Rows from block 2, named by matrix and row number. Each number is 500 + 50 x the weight over its row's rms, rounded and kept within 0 to 999. All counts start at 0. Numbers have three digits each. After the name is the row's rms in percent of the matrix's.
# fc2: token-mixing MLP down (model.blocks.2.mixer.f.fc2.weight, 64x128), inputs 0-127
fc2.2 091:401460547514492510389557401466510432541417492453496465467423418530468516390442490443551432491535520446505529497446542565527481549487447445465526469468507423469478515545446431476483508468430446497459487530488467426473491336399457506512507359499488475493464514532541391474496429511498385430513518437490496400499498499487444448539422446590488493541481500485434503475501526497573501528447
fc2.3 086:543536557524579577513544439482605517542520619586580506531505487531542499513458533458546544504545501435520487557532547527488544533563455565494556541498518423594463515544535552596388476468517491458527649549494583519571547474495477577567575447554544564604518513476422475490510506480554500480498518523513584514541524560470484407556489470548509531541449571529494531499546553607483520499595
fc2.4 069:449483579498476495425586404472507461583353482432488497468459437566505562339457485448539445530558571471544515509494572543509454578459481429500549501491498435464519553517439475487519491487409485508501475553524439411440500422438503518506492401467536441465440549527530376512537391530475347480522526472522468452515526508495493483537485484581516468553490524521477488513493538474569524532436
fc2.5 096:460442519570570524472597451511488515532483526490500487481508415459496528446517507500611512449536527486487618554504568575593532554575449511532487467391537484515520532580501504469550583559483426552483524513501527435522550385472418472517518451540536538557539480545586414492495456576526430497589570440511557473502464456548462489545495442569571535533539490432518559498517575527640492595481
fc2.6 079:431497561509473506397571430505514458565383479440501477499439452570489557349449498416532455529580564490531527515480549550524457597479468467476555484497501422487555551538420450498523504466433488491482493574505461421449498414413496522520499386485506456475426562504519396501520387508500364471501535479498488431534513511465483466563469500590512494580471508525435501491501548484569549532453
fc2.7 117:466516603484479479460579381451515480613427492467484527465469460544525626426451458429515460541618620429572537533514561556515449630483480468523555508499471414496471613537461487513481500491428517518537512590555464445455516453449501535491475433473534459477442592549531429555567426527469429515485551490542489468490531517466518455521498437573532462539461524525470477541472571477551512542477
fc2.8 095:485478565526581536458610405464558517552475572529528492487489444512502530458468502449597534489588531419520538596498584589534519587579429539502541483472499419580452542595494503541424512502475459503503608569507542463529589411448449535526532411533539543583506531523488428505517464524523446482528576492514590461503495514484467398549472432577547509538464530497483526502509606561533495555531
fc2.9 082:394405500565513522412564487541492484495464482455503466489486436494461516416544507520572516449521519501469591528453548564594508543538437488501487423447543522489536511554450441437565589544477421546438494521492494421492525349440416448518517460530493507507508502532584418491478433554527404486576543446484529414515473440546436509558466473568551536558545449446490556481518542512628526571460
fc2.10 091:472509582504475462454583405472494490605426467443464530449480442551518623409482433449527468542579631442578556530514554552552447590496486468523537502492480446489491622535456487495495529504419522521533492558567447419436515464457512509471456459473530462470460570546528399569578404539464409530507555499552495476485527499471525453529508430567548472545464516521486494544446559457572516554456
fc2.11 119:462462429526502528470466500542508474389491491494517375519444494493427419478477519479496496454475409538387483482413461497497515477506476510386489460510535481499552395507477456484525499457499450422384492490361512490507486467457474485521522460528413514510490472421475494378367485431532479388478485502363518458519458489478413489515404525493451533508493452492446527366524476515482527489493
fc2.12 107:477505579498494457463592413460497504613451484468460529440490434526524642445488425463533478531591646432571559550526568557545455598508486489540531498483472462510466646536469502507501529511436515539531511555573464438455533458464499514461452463471546472482480557563547418575576439548459441534515575492552500482469524500482516472509508401551568466527483519508492488552445585461571491566477
fc2.13 095:466422499525499460490534435479439508494477471452442488429537394448482504448588460547556508432487506448478585504499534533598481497513447470533445452384494542461452510518501507432507609587464426561488464472502471416480515406511410427456452493489527494489522474548578414494492442562472435505616535437504500480433453413603462496481503406506553485480563468408546515502465517469601453562444
fc2.14 069:426403484558473502428565487540463500504471450434480472481502427460453540412568486508537514426520536496473596519473521547575492542510448471520441421425545513465540538524456468410549588562487420551452471505505475387477520383457421408487485483518511493487492500518568416500484427550507407502584554445488513436509440408543449493548482455558562526565525435415510541484496545488607533562441
fc2.15 081:562526548511603554532549438468578537532527634593556509512536478504555488515477518485550560485533493424507482567555555526489548522579460576511541538479503438600445510536559577582386474486512484464536657528491592518572556475510468563543553464543569578616545492481425469489505512501534501495520521520520590529510522545492488418533504451534519516516458582508522524499527558600474495497596
fc2.16 104:543476473485481431560477502469419504480500466477421534426593476402530460514577451610478472467430465487489481463550485451494480428477551453553433527437473587442445474447527552450534520547480487526522449406512459488475460539585508438433437594464533472462528423516525494503501505529446504537552453463528455560402496442571536567405565437420500467399560504437607482530449453445498403469460
fc2.17 097:527484488518511447545534519494438552509517485490431538448601461418540513512625464596534493467487516497512556520575524505540500483527511493602447512398501577488457533499533562464536575620493491591536485451545483491493530512551484439437443584497570502499558465547552497545529502593470507579609525467546501547406489438603529541439571435473577497436547501437620511545461523468548415540479
fc2.18 097:515474541512592492501598425461502590540493551521483507454557435453530528479531471506595541456548526413516552636544597558537503546598442529546495496426483475554431548549527558513432533560474457538522579516516519463518628436489429502480490476511597541562544497527497432516515460575494461526578581477530558496455480472536482430496513404518612493491492539457554519518482619517536458567519
fc2.19 090:523434413528514489552476525493426506429531495515474476470574500365488434547578503606510496406414432498428489474521472463505531418520525494524408498398520598461462448473542530438542536549514440514465472382463507519524476519576458412486499592518507526513567389485509527462444546521496531498560464448472507547445437421572480569445526463428500514445563469395597523475501463510499439479496
fc2.20 101:512434411539523506535485524512450509416542507522488461486558499360476428543590514607531512374437425504415513481505477487529546434534498510509410481410530602473479437492533519451525551549532418509450487401447527524541484506554438416503508574534500538530561388478519526440428541516515535487567477449457526526459420421580462546472517470457506528462564468386581538459518468524516449499500
fc2.21 091:571528550506607526542561448464548576544533615586526523492561479485573506524506500502556575490544512423527499600579566529501531529584467583540534550469491466610434530531573598578388494514511496490552645524512568522561581493521479551514523493525599563594550498496440480514526509521514509525534530529537566545489523531510506425506528445516546503500472592499552511519503578559485479514586
fc2.22 122:522497531501520438526544471469457569562510491494428549417574446460550576502555420541532510501529582446548550558575546518529485530531505511608482509452468531511432608500528555488506536587477502591552506494580483469485552490522486477420430544481600500497539503566549468585562485601451495595568546485569500530408499466544534520446564396484603473455524517467580497574430557460540425545492
fc2.23 092:542489502494503427549511478461430525514497482480406545412601443419550505507573448589510474474466513467515517510576520481514484464499528465592456526395477554463428526470533568455528529568468491562539466439540464474477502512548496451425430565474574485482536451545553472535527490573449498564579495449554463551380502436579537539411572410444545474419543520431609488555446502452523393509465
fc2.24 111:488460376544511545514445579543475473379535498514533453533518527452468369548537561548499489437402373540403484440486438466503565406520523506482440480486563553469496380486499490456542525516554456480452479412432548537555448515530485451543547535557461550535545385466506544422408550485552540468524455465447531508509448471541469554502497533455459559489551445450524550450558424546487499477501
fc2.25 128:529512564476529438524556446438472571590490507489435556419564452472566581492526425519531514504538582412568531568581568509506467534520493497592505521461446508511400605497534566504472514558459503561572515508575473468477560484516491504439438521464624486494523519557527458578572472577440483579541540477577485524417518483531535494450558400488585454460506551481568469574439569457524435530490
fc2.26 116:563532554479569470547565444445515604570515564539472548452576472480583551515521459511540549503556551405555521618590574522505485547548488555577523543475459495579402576509566595554434508552477510541568579523549509494509596499522495541473470518484624514535538518528488476551556489563466506566539548519563513549444522514527535466473554419498590468477480578497570481556465595498504454532545
fc2.27 090:533456486540532493555501517522453527498553516518476540473616469394523484550606511656517501449461490496502516503547519474503556459539519499582450506378532596480465498481538557459530529582536468568533494429531534513548504499568477450490495587535559546538594428552569506515513533570515533549587485452547518543442485443621527537459570453448532542443585493415639539545511490511520437498497
fc2.28 105:625507496486555493617484499471475578505578553569490545485622493432571474571538491566497560457455481452506476517599502456472530445533503540571463549464483530516428501462630646507428481535535489506561545441522545528550518538596482492481493573504590541543579444491449511517514540520490553560533474513545514608454499485543534496450584455440513499442512559459612497539490497516458449468554
fc2.29 075:580527486472486487584449514470482488497504507516498535488566548489553449581535513594479462509419454495511454452564487398439509412462604450532506575490498567444455462399548556495519478531505504509545464429507476569508453603630549504518511596486531489485529421509505569490505578522487576526524426454529450578487533538562551601441566514374471484441573545516584476529508434495445463425496
fc2.30 120:571508495470497443594476493462434524511508486495438561445613485430561486543544460593481474500453490471524479481588504454477489444486559471578463553450466562460430501445545587467510500543491515532564469431537473504490476561612531470450455612471555487477536452522513505527533521536461532568527464465555460593419518464561566560399595455408505474386538528456618470560462470462486408468483
fc2.31 134:564511496479523451575500511466460562527536512514453574460619486436584510548540463563499515495478517471537495524624515468487503478517527506626479540449462555499413541465559603492497504560508509559579503456565503508506513529575507486453457583481600508504553461533515511561548524552465535630539492480575486579426509481546555544416619461434542478412535539464620482580462506472490414490508
fc2.32 100:475476424536500560467457556552523431394492509505554424559437549518446391519473571482487486486447390579415479440437461489495542462492498497414507482527561494481559367496468453485521501475528482435421490494399533541531452504479517497566564465543407526524489472439480547395406537439558529412477459491406513465554499519493454501536443589503428548531511452516444538414572433543485546473500
fc2.33 115:614511489503540512650470511477494520484582548568506537496602515456539461618541521600506505479446462479495480486554496462475551436527549519549483543465511555497437471474596590509476489525550497516538525447509543572557488584657518498512522625527531547545579441509503558499502592512517605532526459492532516618472509499555546549463577477444484517452539533480602511531520462534475450471546
fc2.34 134:599620522431504494562468473435528502542515545552506583501531551524598500558458500493465504565487502450568439484574494448429496476476566515542545620528466475505427511455542563563434420476501593498602524487543508573511476606568599570514512519478525489507500487509465543534560555483485562542463453539562475577492578573475611515466564503453468463471477593565526444567500465507439486440550
fc2.35 095:549482435475494466568426514469448488448537500512460511466557524429508425567551478598482495466386431482464479441520461412468518381484563477521442524484476575451427431419540536462513488532514479517501463382488499537519455575597519455474478595485493508495551395509532541467473560511471565502530429458500462554437491476568519590417544471365466486410558488461573478512480419487474438444496
fc2.36 112:556597511382474467553466480410509482541498507517487564490519545526579498540464483501439459572479506455557422473572489429394479477445575479535545600541436496486414512416517544538453406476489576492586499485541482549484461598553594546495485525442526467467485485510477541530556541487461546533460443504545434569477570563471593535431550506428470437426481567558523403557477461475435476433517
fc2.37 088:532554497435472499516441464428518424513473509509519534503472618551522456541405513475448455562451470455521398423500464434412494450443600465489534571593468462460437459442484488516486389439489546490530479468511492603498420611548615537534525477467462476487460459514516558490514559450492561486436410479524454526511558584461560559473524531451405460471508520567473440524512416499436491412505
fc2.38 129:611578513420485478577465466418503493533502521535487583479542538511580490556462484506453493546468496443553434468571490438415478456459583487546518598527447486482416499437544569534446411481488565506591497465546488566495461625589588541494488529456522474486488469519474533528551550488466560541467438525564456591472563545485606533445576484438460449445490568538541432563480452488436463434523
fc2.39 109:552553496444482501550441521458504464504519518526513528515522580515552458565471520536420470537447462486522355436553470376380513439448574468516524574529484534460454470392521536510479402476519542475544483462500503584520424596570569521524517540487515491494501456488456565492515578468495573509469393482523456551511548544496554563471541533423437478472531546544535455521518422509373502358513
fc2.40 103:523593532365434464511485470407509461554461477485484543494484537560546514503439478469436439596506521476572433464537494452414440500394556444511554574565433475470452524428475513530473406465463585491564478508539448524447453575515604544497477499417501420429434513513483516532563507480444512515440467504538403530500579560459577517461524525476471411478467540575487378540473474458462512451492
fc2.41 098:601605538430506508561482476435551501538516552571526557517524558542573487555452508482468517549492496451553432483560497446415495477472547517517549609546462458514442501449540569593392399452505566473576544491527519591521477586560574588522512514472530493510488488498425543518544561464479565516459456550548482571505574600459576489476551495459460466470463595576515450544500471520416487435571
fc2.42 136:529625571399473473511507444410525485587464511502487578485503524557580540498446475465457472614525546445604456493554524472432452516449528474535565588537434451494441550465500528549435420471461613509599507521562461521467484537511595570498481480441533449469461530532497499556588503500458504533459478511567452525494600576464591492475539499481486426486463584587500412571473496473468499464506
fc2.43 104:521607559391453484501513445407526465581448499499503552497468532595548532488425486453463456626533540464587445478532516481433444532412542464514574586570448457488471539468481500545471408466457595510565500532551453522463466544502617565512494476436512425449422531536507506541577507494458501514442478507548441519521594585452571505491524519507484420512470559602477402554487489479473521469501
fc2.44 077:448490432504483555469427572534492405451503503501544477554425541499463430509458566483454437501431427575471444377442423424457543432470528480453479492529553501448552415462448432467564476444534495470460471451461528539537382503489515492553554474533404517508492442490523543450462537446545514441442397443467501466559489506493494559532468588485373544521538462503435516470562381538474541412487
fc2.45 102:484527500453448511481467480457517394494462489491519491513429543561495447490381520454441418543475450496499362414478465453410490471422548437448528548566487465447492442456472458499510399366479520425493469498469481541494394523495563529533524465483444467478437479479459515456491520406498501440367407478480462484532542547421516530507483537504379472518490521555441459483517420507427527394479
fc2.46 101:490575576434456495472535427429534471597429486473507540501461513627528559457413490413489464636559565468598488494515535521483437567443518462512583548564462416494498560511453485532474458458439581511552500570558456495450488513472581559517496443448507432460392560537529474552582468505472463515448509501552477491539581570442554481528510520559496438553449539604456440550492513479512547504478
fc2.47 086:511568527438470520504464455435550435537480507508551540540464599605502478504406525458451467579474484467543413432487456449409485476444582478495556558630470458469468479451488472533475381435492555488533492495517489561497423579535608571559533473476459477483451486528511539500533531440503517491419427492530471503549561617443557536508517544490405459510494521621468441528524430517432536417507
fc2.48 108:548576587484533531505552440462609519579495584561540531513494502563563537505452502442517530552585540431562484562543544531482501570518478547503596560528485422590461545534517546629380463461495544468556624592519536512527543495486520618524523457504552513544485559499433484523549494477511494502475524561536536513522565590445525418531495472550508491534424597569484497524509561547474520505579
fc2.49 070:471556546485460554463515467476544413539459515501560491530398531618510496489340544404489416568539496497535449455484505517486506539451518467454572549555517428484504489528460447530472459387487533440501506559489493529508443497463553564575554426514458481489425520497480515481515510450526497445363478483495499477572546586367505487553464542589439501578427528595408489490546473532483567486501
fc2.50 070:453459488452454436491468488464412455485453411421432531441485465448494494459500446520455448484439500484497483438485498438457451430432554423525433485475455520403477482425481467395535469520448497570494375430531432448439449488513492417435438498440480430431478464567575465520509470527442461512506459442537410491442506420539520562425521465434472452425556465435490444529447447420504438464409
fc2.51 123:532600532379456457519479472389522480561484493510485572488505533536572534520457455476444467590511535455584453492560496470429438507450545480531549574551383474498434549457499525550454425466470601497592504514565459531457476562520578558481470511411522438445461517509485525562580511480435524544455477524560440536485572557456586517451537501473488396463467559564502382567451487452452491467518
fc2.52 108:502529539461476386497534449427471521571467460465411551415524475512530574478512369498498482541532581446565530534538529517519402537485512481552510515490406496497450590500484513502499516527428539534548493517576424469412523517499520503411391523404538436437483525535523469581576461538372480565516530491557464510435522494499545506463538445502551401480487514514522452564364534401529469530480