config = dict(
    dataset='synthesized solo parts of chorales (CocoChorales)',
    n_mels=64,
    input='log_mel',
    win_length=512,
    norm_position='pre',
    mlp_ratio=3,
    width=256,
    init='trunc_normal_002',
    optimizer='adam_atan2',
    beta1=0.8,
    grad_clip=1.0,
    batch_size=96,
    final_lr_fraction=0.1,
    warmup_steps=1480,
    weight_decay=0.1,
)
Rows from block 4 of a small sound classifier, named by matrix and row number. Rows with one number belong to one neuron. Each number is 50 + 15 x the weight over its row's rms, rounded and kept within 0 to 99. All counts start at 0.
After each neuron's rows are labels from the 100 clips, of 14976, where the neuron reaches its largest size: "loudest" is the band of the loudest frequency at the time of the peak. Only what is clearly more common there than usual is listed. The data: synthesized solo parts of chorales (CocoChorales).
# gate: MLP gate (model.blocks.4.mlp.gate.weight, 768x256), inputs 128-255
# fc1: MLP up (model.blocks.4.mlp.fc1.weight, 768x256), inputs 128-255
# fc2: MLP down (model.blocks.4.mlp.fc2.weight, 256x768, transposed), outputs 128-255

gate.556:88 56 51 45 26 48 34 97 60 60 44 48 91 44 61 67 45 27 54 36 45 41 50 59 53 49 66 62 57 44 52 57 63 56 47 55 64 52 55 57 37 67 54 57 50 78 53 40 46 35 71 35 32 59 43 31 25 51 41 27 47 42 44 33 39 65 43 53 43 48 69 67 41 61 34 39 43 81 41 19 20 55 38 79 72 45 15 66 43 48 28 50 35 58 35 64 57 19 67 66 51 32 35 44 73 63 32 37 67 38 29 44 52 43 61 58 34 82 38 65 81 54 75 73 48 62 60 39
fc1.556:47 35 43 65 57 23 37 57 29 61 54 55 81 68 79 54 65 49 43 45 38 53 38 46 05 73 43 49 40 40 46 51 44 62 57 23 67 40 25 42 44 30 15 41 57 54 21 47 47 37 48 52 64 50 66 45 52 48 46 54 27 56 56 77 53 60 56 34 26 83 66 39 58 35 70 52 78 70 65 45 57 49 55 54 65 52 46 73 28 48 72 62 65 43 75 27 65 36 57 52 51 54 40 32 43 48 56 70 42 34 62 32 46 65 34 50 54 47 48 49 31 43 36 50 61 39 58 26
fc2.556:71 56 64 52 31 63 44 30 29 45 51 31 37 54 50 57 57 42 42 44 53 57 25 62 63 33 51 41 47 46 35 61 36 55 68 57 40 50 35 50 25 39 42 77 27 45 46 19 60 52 64 63 49 44 57 54 43 65 23 37 28 60 32 44 49 55 23 47 41 43 31 39 51 49 49 52 46 38 20 61 42 42 56 35 75 33 32 42 48 78 45 46 34 53 44 49 48 49 21 35 75 30 52 59 09 26 19 40 57 66 54 36 48 39 48 61 61 31 34 32 54 02 52 38 62 55 58 72
loudest: 250 to 500 Hz

gate.546:70 45 66 84 51 19 28 50 81 70 51 66 71 64 57 54 66 31 56 66 43 35 70 34 48 56 25 39 43 51 55 78 28 45 36 41 59 36 43 57 30 55 40 53 48 43 39 46 56 25 40 40 71 65 34 44 60 62 50 61 66 63 47 45 45 59 50 61 35 57 55 45 54 40 29 29 47 53 61 61 73 39 43 48 84 72 58 52 55 58 40 49 63 33 56 39 68 31 66 38 66 44 58 40 56 68 26 31 57 21 43 66 55 58 13 10 27 42 67 38 44 57 30 57 64 83 58 45
fc1.546:76 54 36 48 42 24 64 65 71 57 02 44 63 46 42 64 65 16 48 37 39 41 79 61 71 41 54 65 14 34 62 62 47 66 40 47 22 30 66 61 70 43 05 55 44 56 53 41 63 37 43 27 29 42 32 44 38 50 39 45 49 29 61 43 50 47 50 51 39 54 61 56 45 57 24 31 41 61 63 41 45 57 40 47 64 54 20 29 69 57 33 34 45 56 36 73 46 22 42 54 86 38 43 38 41 49 49 56 58 46 38 81 53 56 37 47 16 35 45 47 59 67 46 34 46 52 45 43
fc2.546:62 39 48 62 51 72 34 11 24 48 45 41 35 32 51 77 66 57 40 50 64 73 43 58 51 48 53 73 33 40 57 34 64 60 60 30 14 49 70 41 43 59 40 66 53 54 38 30 38 25 78 81 47 35 44 63 66 73 61 52 29 64 58 48 61 56 48 43 24 40 45 59 43 50 67 69 42 64 58 60 40 31 53 47 51 44 80 30 50 54 52 54 44 19 52 76 53 49 37 30 48 31 42 53 13 46 48 38 64 87 51 27 47 40 26 56 42 35 38 56 53 19 65 57 31 64 78 42
loudest: 500 to 1000 Hz

gate.120:26 58 87 58 51 40 48 64 60 54 58 46 48 56 31 30 37 60 32 50 70 41 48 58 46 45 24 45 44 32 69 36 42 55 45 45 62 64 40 44 58 56 62 66 37 69 41 62 57 53 17 27 57 61 42 49 30 45 63 65 32 45 39 37 59 28 41 48 16 52 50 43 60 48 41 38 50 64 27 46 50 64 33 69 38 30 36 49 33 55 72 66 57 33 28 52 72 53 73 33 61 73 45 50 37 36 42 79 47 32 61 57 45 53 61 56 57 56 45 42 62 54 37 69 38 35 29 66
fc1.120:85 44 45 64 42 11 54 48 58 66 32 59 74 67 33 58 50 57 64 47 29 23 70 50 40 57 53 44 47 78 42 67 53 56 45 79 21 41 36 32 48 22 26 51 45 38 27 37 69 42 41 44 31 77 65 41 24 34 46 56 32 47 28 51 34 60 59 53 64 45 61 45 52 40 36 57 53 49 43 41 53 45 46 19 40 37 34 40 37 46 41 42 61 37 38 30 46 33 45 61 67 36 55 60 41 63 47 69 40 65 69 72 57 67 58 49 34 62 78 16 17 49 37 37 47 51 35 35
fc2.120:64 58 56 85 34 44 54 36 38 49 36 54 52 61 37 80 80 33 44 63 50 37 57 66 57 60 69 61 18 77 70 31 80 23 45 57 41 60 53 34 38 41 52 36 56 44 64 41 64 49 62 33 40 42 39 44 78 69 56 46 70 55 31 70 43 60 62 52 57 36 59 54 57 31 60 44 45 69 30 36 51 80 48 43 80 40 75 53 58 72 48 61 43 52 24 37 69 35 95 34 58 92 47 48 76 37 44 61 41 73 49 38 53 45 42 50 53 51 70 67 51 65 67 54 30 76 69 63
loudest: 250 to 500 Hz

gate.372:41 56 69 45 73 36 48 74 71 44 47 36 48 56 40 48 47 50 52 58 27 39 42 33 55 60 45 40 41 43 43 28 19 59 36 44 42 44 44 62 75 66 38 53 39 56 33 60 67 53 34 37 60 50 28 46 60 42 61 52 40 70 31 63 59 40 80 43 35 56 66 47 41 30 23 18 57 49 57 27 54 49 40 39 35 58 59 67 26 51 49 56 54 27 30 44 61 23 51 45 66 29 52 42 58 47 79 61 20 43 70 66 40 46 49 50 34 57 57 28 82 51 02 83 27 42 20 43
fc1.372:44 41 54 35 64 73 63 42 33 45 73 44 35 52 59 35 32 48 44 37 25 58 54 28 46 65 41 59 38 35 66 36 59 29 78 49 49 81 55 50 30 49 49 55 80 73 47 29 41 28 49 60 67 62 48 42 47 42 61 46 66 11 38 45 37 70 22 57 47 36 45 42 47 71 63 63 38 43 30 57 22 29 30 55 44 50 48 29 57 42 64 48 33 42 57 72 40 58 55 73 48 65 61 51 57 48 33 36 69 38 52 46 45 49 88 51 26 74 33 65 35 41 63 40 65 30 65 63
fc2.372:54 48 59 27 47 55 36 52 43 40 53 38 63 47 71 31 54 92 39 56 00 45 40 43 67 26 33 47 51 29 51 56 42 50 62 47 53 48 57 44 31 50 51 50 40 39 33 68 35 46 59 60 53 77 57 37 35 52 38 36 61 26 31 33 60 39 21 40 43 37 74 66 69 43 45 58 79 43 31 47 35 34 28 45 81 50 37 58 44 48 58 54 59 67 52 44 44 85 27 34 47 38 47 59 36 48 66 55 46 41 52 45 76 55 60 74 36 81 32 49 37 02 39 61 66 34 48 51
loudest: 250 to 500 Hz

gate.678:32 48 69 15 65 44 60 81 85 96 73 38 53 49 69 37 32 54 69 39 47 57 52 42 58 58 53 40 43 40 64 59 64 59 47 45 57 41 36 41 67 77 65 33 52 61 69 80 57 66 39 34 64 40 57 32 36 45 62 49 47 56 31 65 56 50 76 22 45 67 63 48 79 65 47 34 64 44 72 53 41 20 47 62 24 50 51 36 55 47 54 66 42 39 66 52 52 56 57 75 52 41 63 57 41 39 57 73 28 31 34 55 37 24 55 53 53 39 28 60 66 70 27 80 43 37 38 36
fc1.678:54 61 57 54 36 55 67 53 30 64 63 63 51 46 58 42 39 79 85 79 40 40 68 52 35 50 45 54 38 66 63 65 59 42 51 49 35 58 56 58 29 41 40 37 62 55 45 51 70 31 64 51 58 63 52 55 60 30 38 43 93 18 40 24 58 58 16 79 42 48 89 53 25 71 43 53 35 54 43 69 43 66 39 51 61 54 61 59 37 43 61 71 50 64 51 40 71 55 31 51 70 36 65 37 54 54 56 53 50 36 46 55 58 57 62 63 50 69 51 58 43 45 68 33 36 43 73 44
fc2.678:71 27 62 46 53 35 45 60 74 67 54 51 63 29 79 51 76 37 40 59 54 34 51 68 52 64 54 44 55 39 67 68 29 40 45 66 68 83 54 59 60 29 56 61 41 13 65 56 62 47 65 42 45 81 38 49 26 59 26 54 70 57 66 23 55 73 43 62 59 60 52 41 54 27 37 42 46 54 30 31 45 42 47 73 71 49 31 31 54 77 40 40 46 46 35 52 37 67 49 51 68 51 52 60 33 32 43 68 44 41 37 58 64 39 60 50 42 43 34 70 42 27 55 56 88 54 56 87
loudest: 250 to 500 Hz

gate.335:59 55 69 45 61 59 18 64 52 60 61 23 67 44 42 57 59 63 54 64 44 32 53 50 65 51 51 52 96 60 40 61 36 38 46 39 46 37 29 69 31 36 49 47 33 53 62 72 48 38 36 55 72 59 18 41 42 42 19 73 75 50 44 56 54 55 31 67 25 69 30 39 43 36 51 34 47 59 35 66 41 38 63 61 46 42 55 57 46 30 72 72 65 47 47 40 58 58 39 34 46 26 51 48 36 36 58 42 38 28 37 54 45 42 46 68 61 62 42 55 54 40 43 51 41 59 42 52
fc1.335:61 27 46 40 57 47 30 47 58 56 31 51 48 60 59 56 42 59 58 55 31 27 30 48 60 46 41 51 41 54 46 66 48 49 71 60 57 44 52 58 24 63 57 33 67 56 36 40 48 59 56 35 42 51 69 27 48 72 54 66 52 69 73 62 53 35 61 50 73 67 61 48 52 70 56 41 27 55 44 42 02 82 50 53 49 48 52 51 70 35 37 41 15 32 25 51 47 49 47 57 36 46 16 47 35 29 43 70 49 58 42 32 61 30 75 82 46 79 43 45 79 39 44 50 59 45 33 74
fc2.335:51 74 41 52 42 65 79 26 28 50 56 75 44 45 51 46 54 86 53 34 71 40 60 83 35 60 41 54 31 44 50 53 56 57 52 32 46 39 82 40 36 51 52 59 51 68 35 60 75 28 45 59 48 26 71 48 41 67 35 57 32 53 65 45 28 62 58 61 72 27 49 47 30 30 64 58 73 49 57 36 58 44 51 34 59 71 74 66 41 27 66 49 57 36 57 35 47 81 55 68 52 56 21 53 47 53 47 48 73 84 46 58 60 73 49 67 44 56 25 91 58 40 44 43 50 57 60 44
loudest: 500 to 1000 Hz

gate.315:81 52 58 50 47 51 56 79 62 46 59 36 54 68 65 48 39 36 85 54 29 29 49 46 53 28 58 42 46 74 49 63 78 59 41 54 37 36 55 59 53 92 59 64 35 37 61 64 60 47 72 49 72 52 59 29 32 30 47 56 51 53 43 55 45 30 36 50 53 42 75 52 58 45 34 38 63 29 61 64 26 47 37 36 43 65 43 73 63 41 69 21 50 64 45 44 53 40 73 26 51 52 20 71 72 25 32 53 44 64 60 89 33 64 41 51 64 44 36 58 63 63 59 63 46 47 35 50
fc1.315:42 57 43 46 36 39 45 58 30 42 26 23 25 53 49 69 62 31 41 44 62 38 32 52 35 56 48 40 64 38 73 38 45 10 67 41 54 43 61 39 66 66 50 81 60 56 61 46 49 20 39 57 83 33 48 60 52 50 58 47 48 50 70 54 36 43 54 29 48 99 26 51 58 80 44 54 80 25 40 73 60 57 60 54 69 54 31 15 48 46 30 54 57 68 64 45 63 18 45 66 47 42 65 23 39 78 30 45 28 53 47 55 66 22 77 52 44 27 36 43 72 43 39 82 79 72 61 40
fc2.315:43 87 47 67 68 35 42 58 51 28 44 43 74 51 47 85 56 45 59 59 40 41 28 40 13 27 54 69 15 66 52 39 39 66 59 46 48 50 61 62 40 62 36 44 63 79 61 68 75 50 39 59 56 45 44 37 57 30 47 68 57 30 80 64 55 51 49 52 59 77 61 37 55 54 66 56 54 45 45 58 59 44 58 39 26 53 51 77 26 15 59 40 58 68 83 36 23 33 62 32 62 54 52 34 51 65 53 59 61 28 48 35 43 62 44 49 75 54 36 70 55 70 66 44 54 38 64 16
loudest: 500 to 1000 Hz

gate.286:63 21 92 48 31 70 32 99 74 53 70 44 44 23 37 65 63 31 68 43 45 32 69 51 76 42 62 44 64 41 31 66 43 32 50 43 43 57 60 36 65 55 36 28 45 86 37 66 31 52 27 52 38 41 28 52 45 58 24 49 55 58 60 60 65 67 52 54 36 52 37 33 41 78 44 46 31 81 63 32 20 53 39 66 54 30 47 30 62 38 57 46 48 35 36 48 49 32 35 56 38 39 44 48 45 63 55 82 46 47 52 41 27 34 64 53 23 70 81 37 66 32 43 70 37 57 48 31
fc1.286:40 44 54 28 49 69 36 49 62 64 58 51 81 43 36 46 51 39 24 24 32 39 66 51 48 60 55 35 56 37 61 47 45 62 55 58 74 41 54 54 67 57 39 50 18 43 81 63 67 50 32 35 38 72 33 63 43 71 56 74 49 57 46 51 76 40 56 31 37 65 77 58 27 20 56 40 53 65 57 28 56 68 42 49 73 51 27 66 63 50 53 52 53 48 30 58 53 71 64 68 65 45 30 34 64 66 69 61 55 48 42 30 34 58 56 56 34 92 53 65 70 41 53 74 79 68 46 39
fc2.286:48 31 35 79 62 63 12 43 48 72 26 75 46 52 55 56 39 48 49 50 77 66 59 51 60 73 31 51 59 62 57 27 43 39 63 45 45 64 37 42 46 33 54 25 52 39 28 57 07 53 54 53 49 66 37 74 73 81 53 68 65 52 71 42 66 60 21 47 56 62 50 38 20 47 79 43 18 78 39 39 47 71 54 89 52 39 60 59 63 59 43 85 29 26 50 52 57 62 55 44 16 48 26 34 51 42 49 79 58 43 27 34 60 44 58 70 48 52 54 45 33 61 53 38 55 40 39 46
loudest: 250 to 500 Hz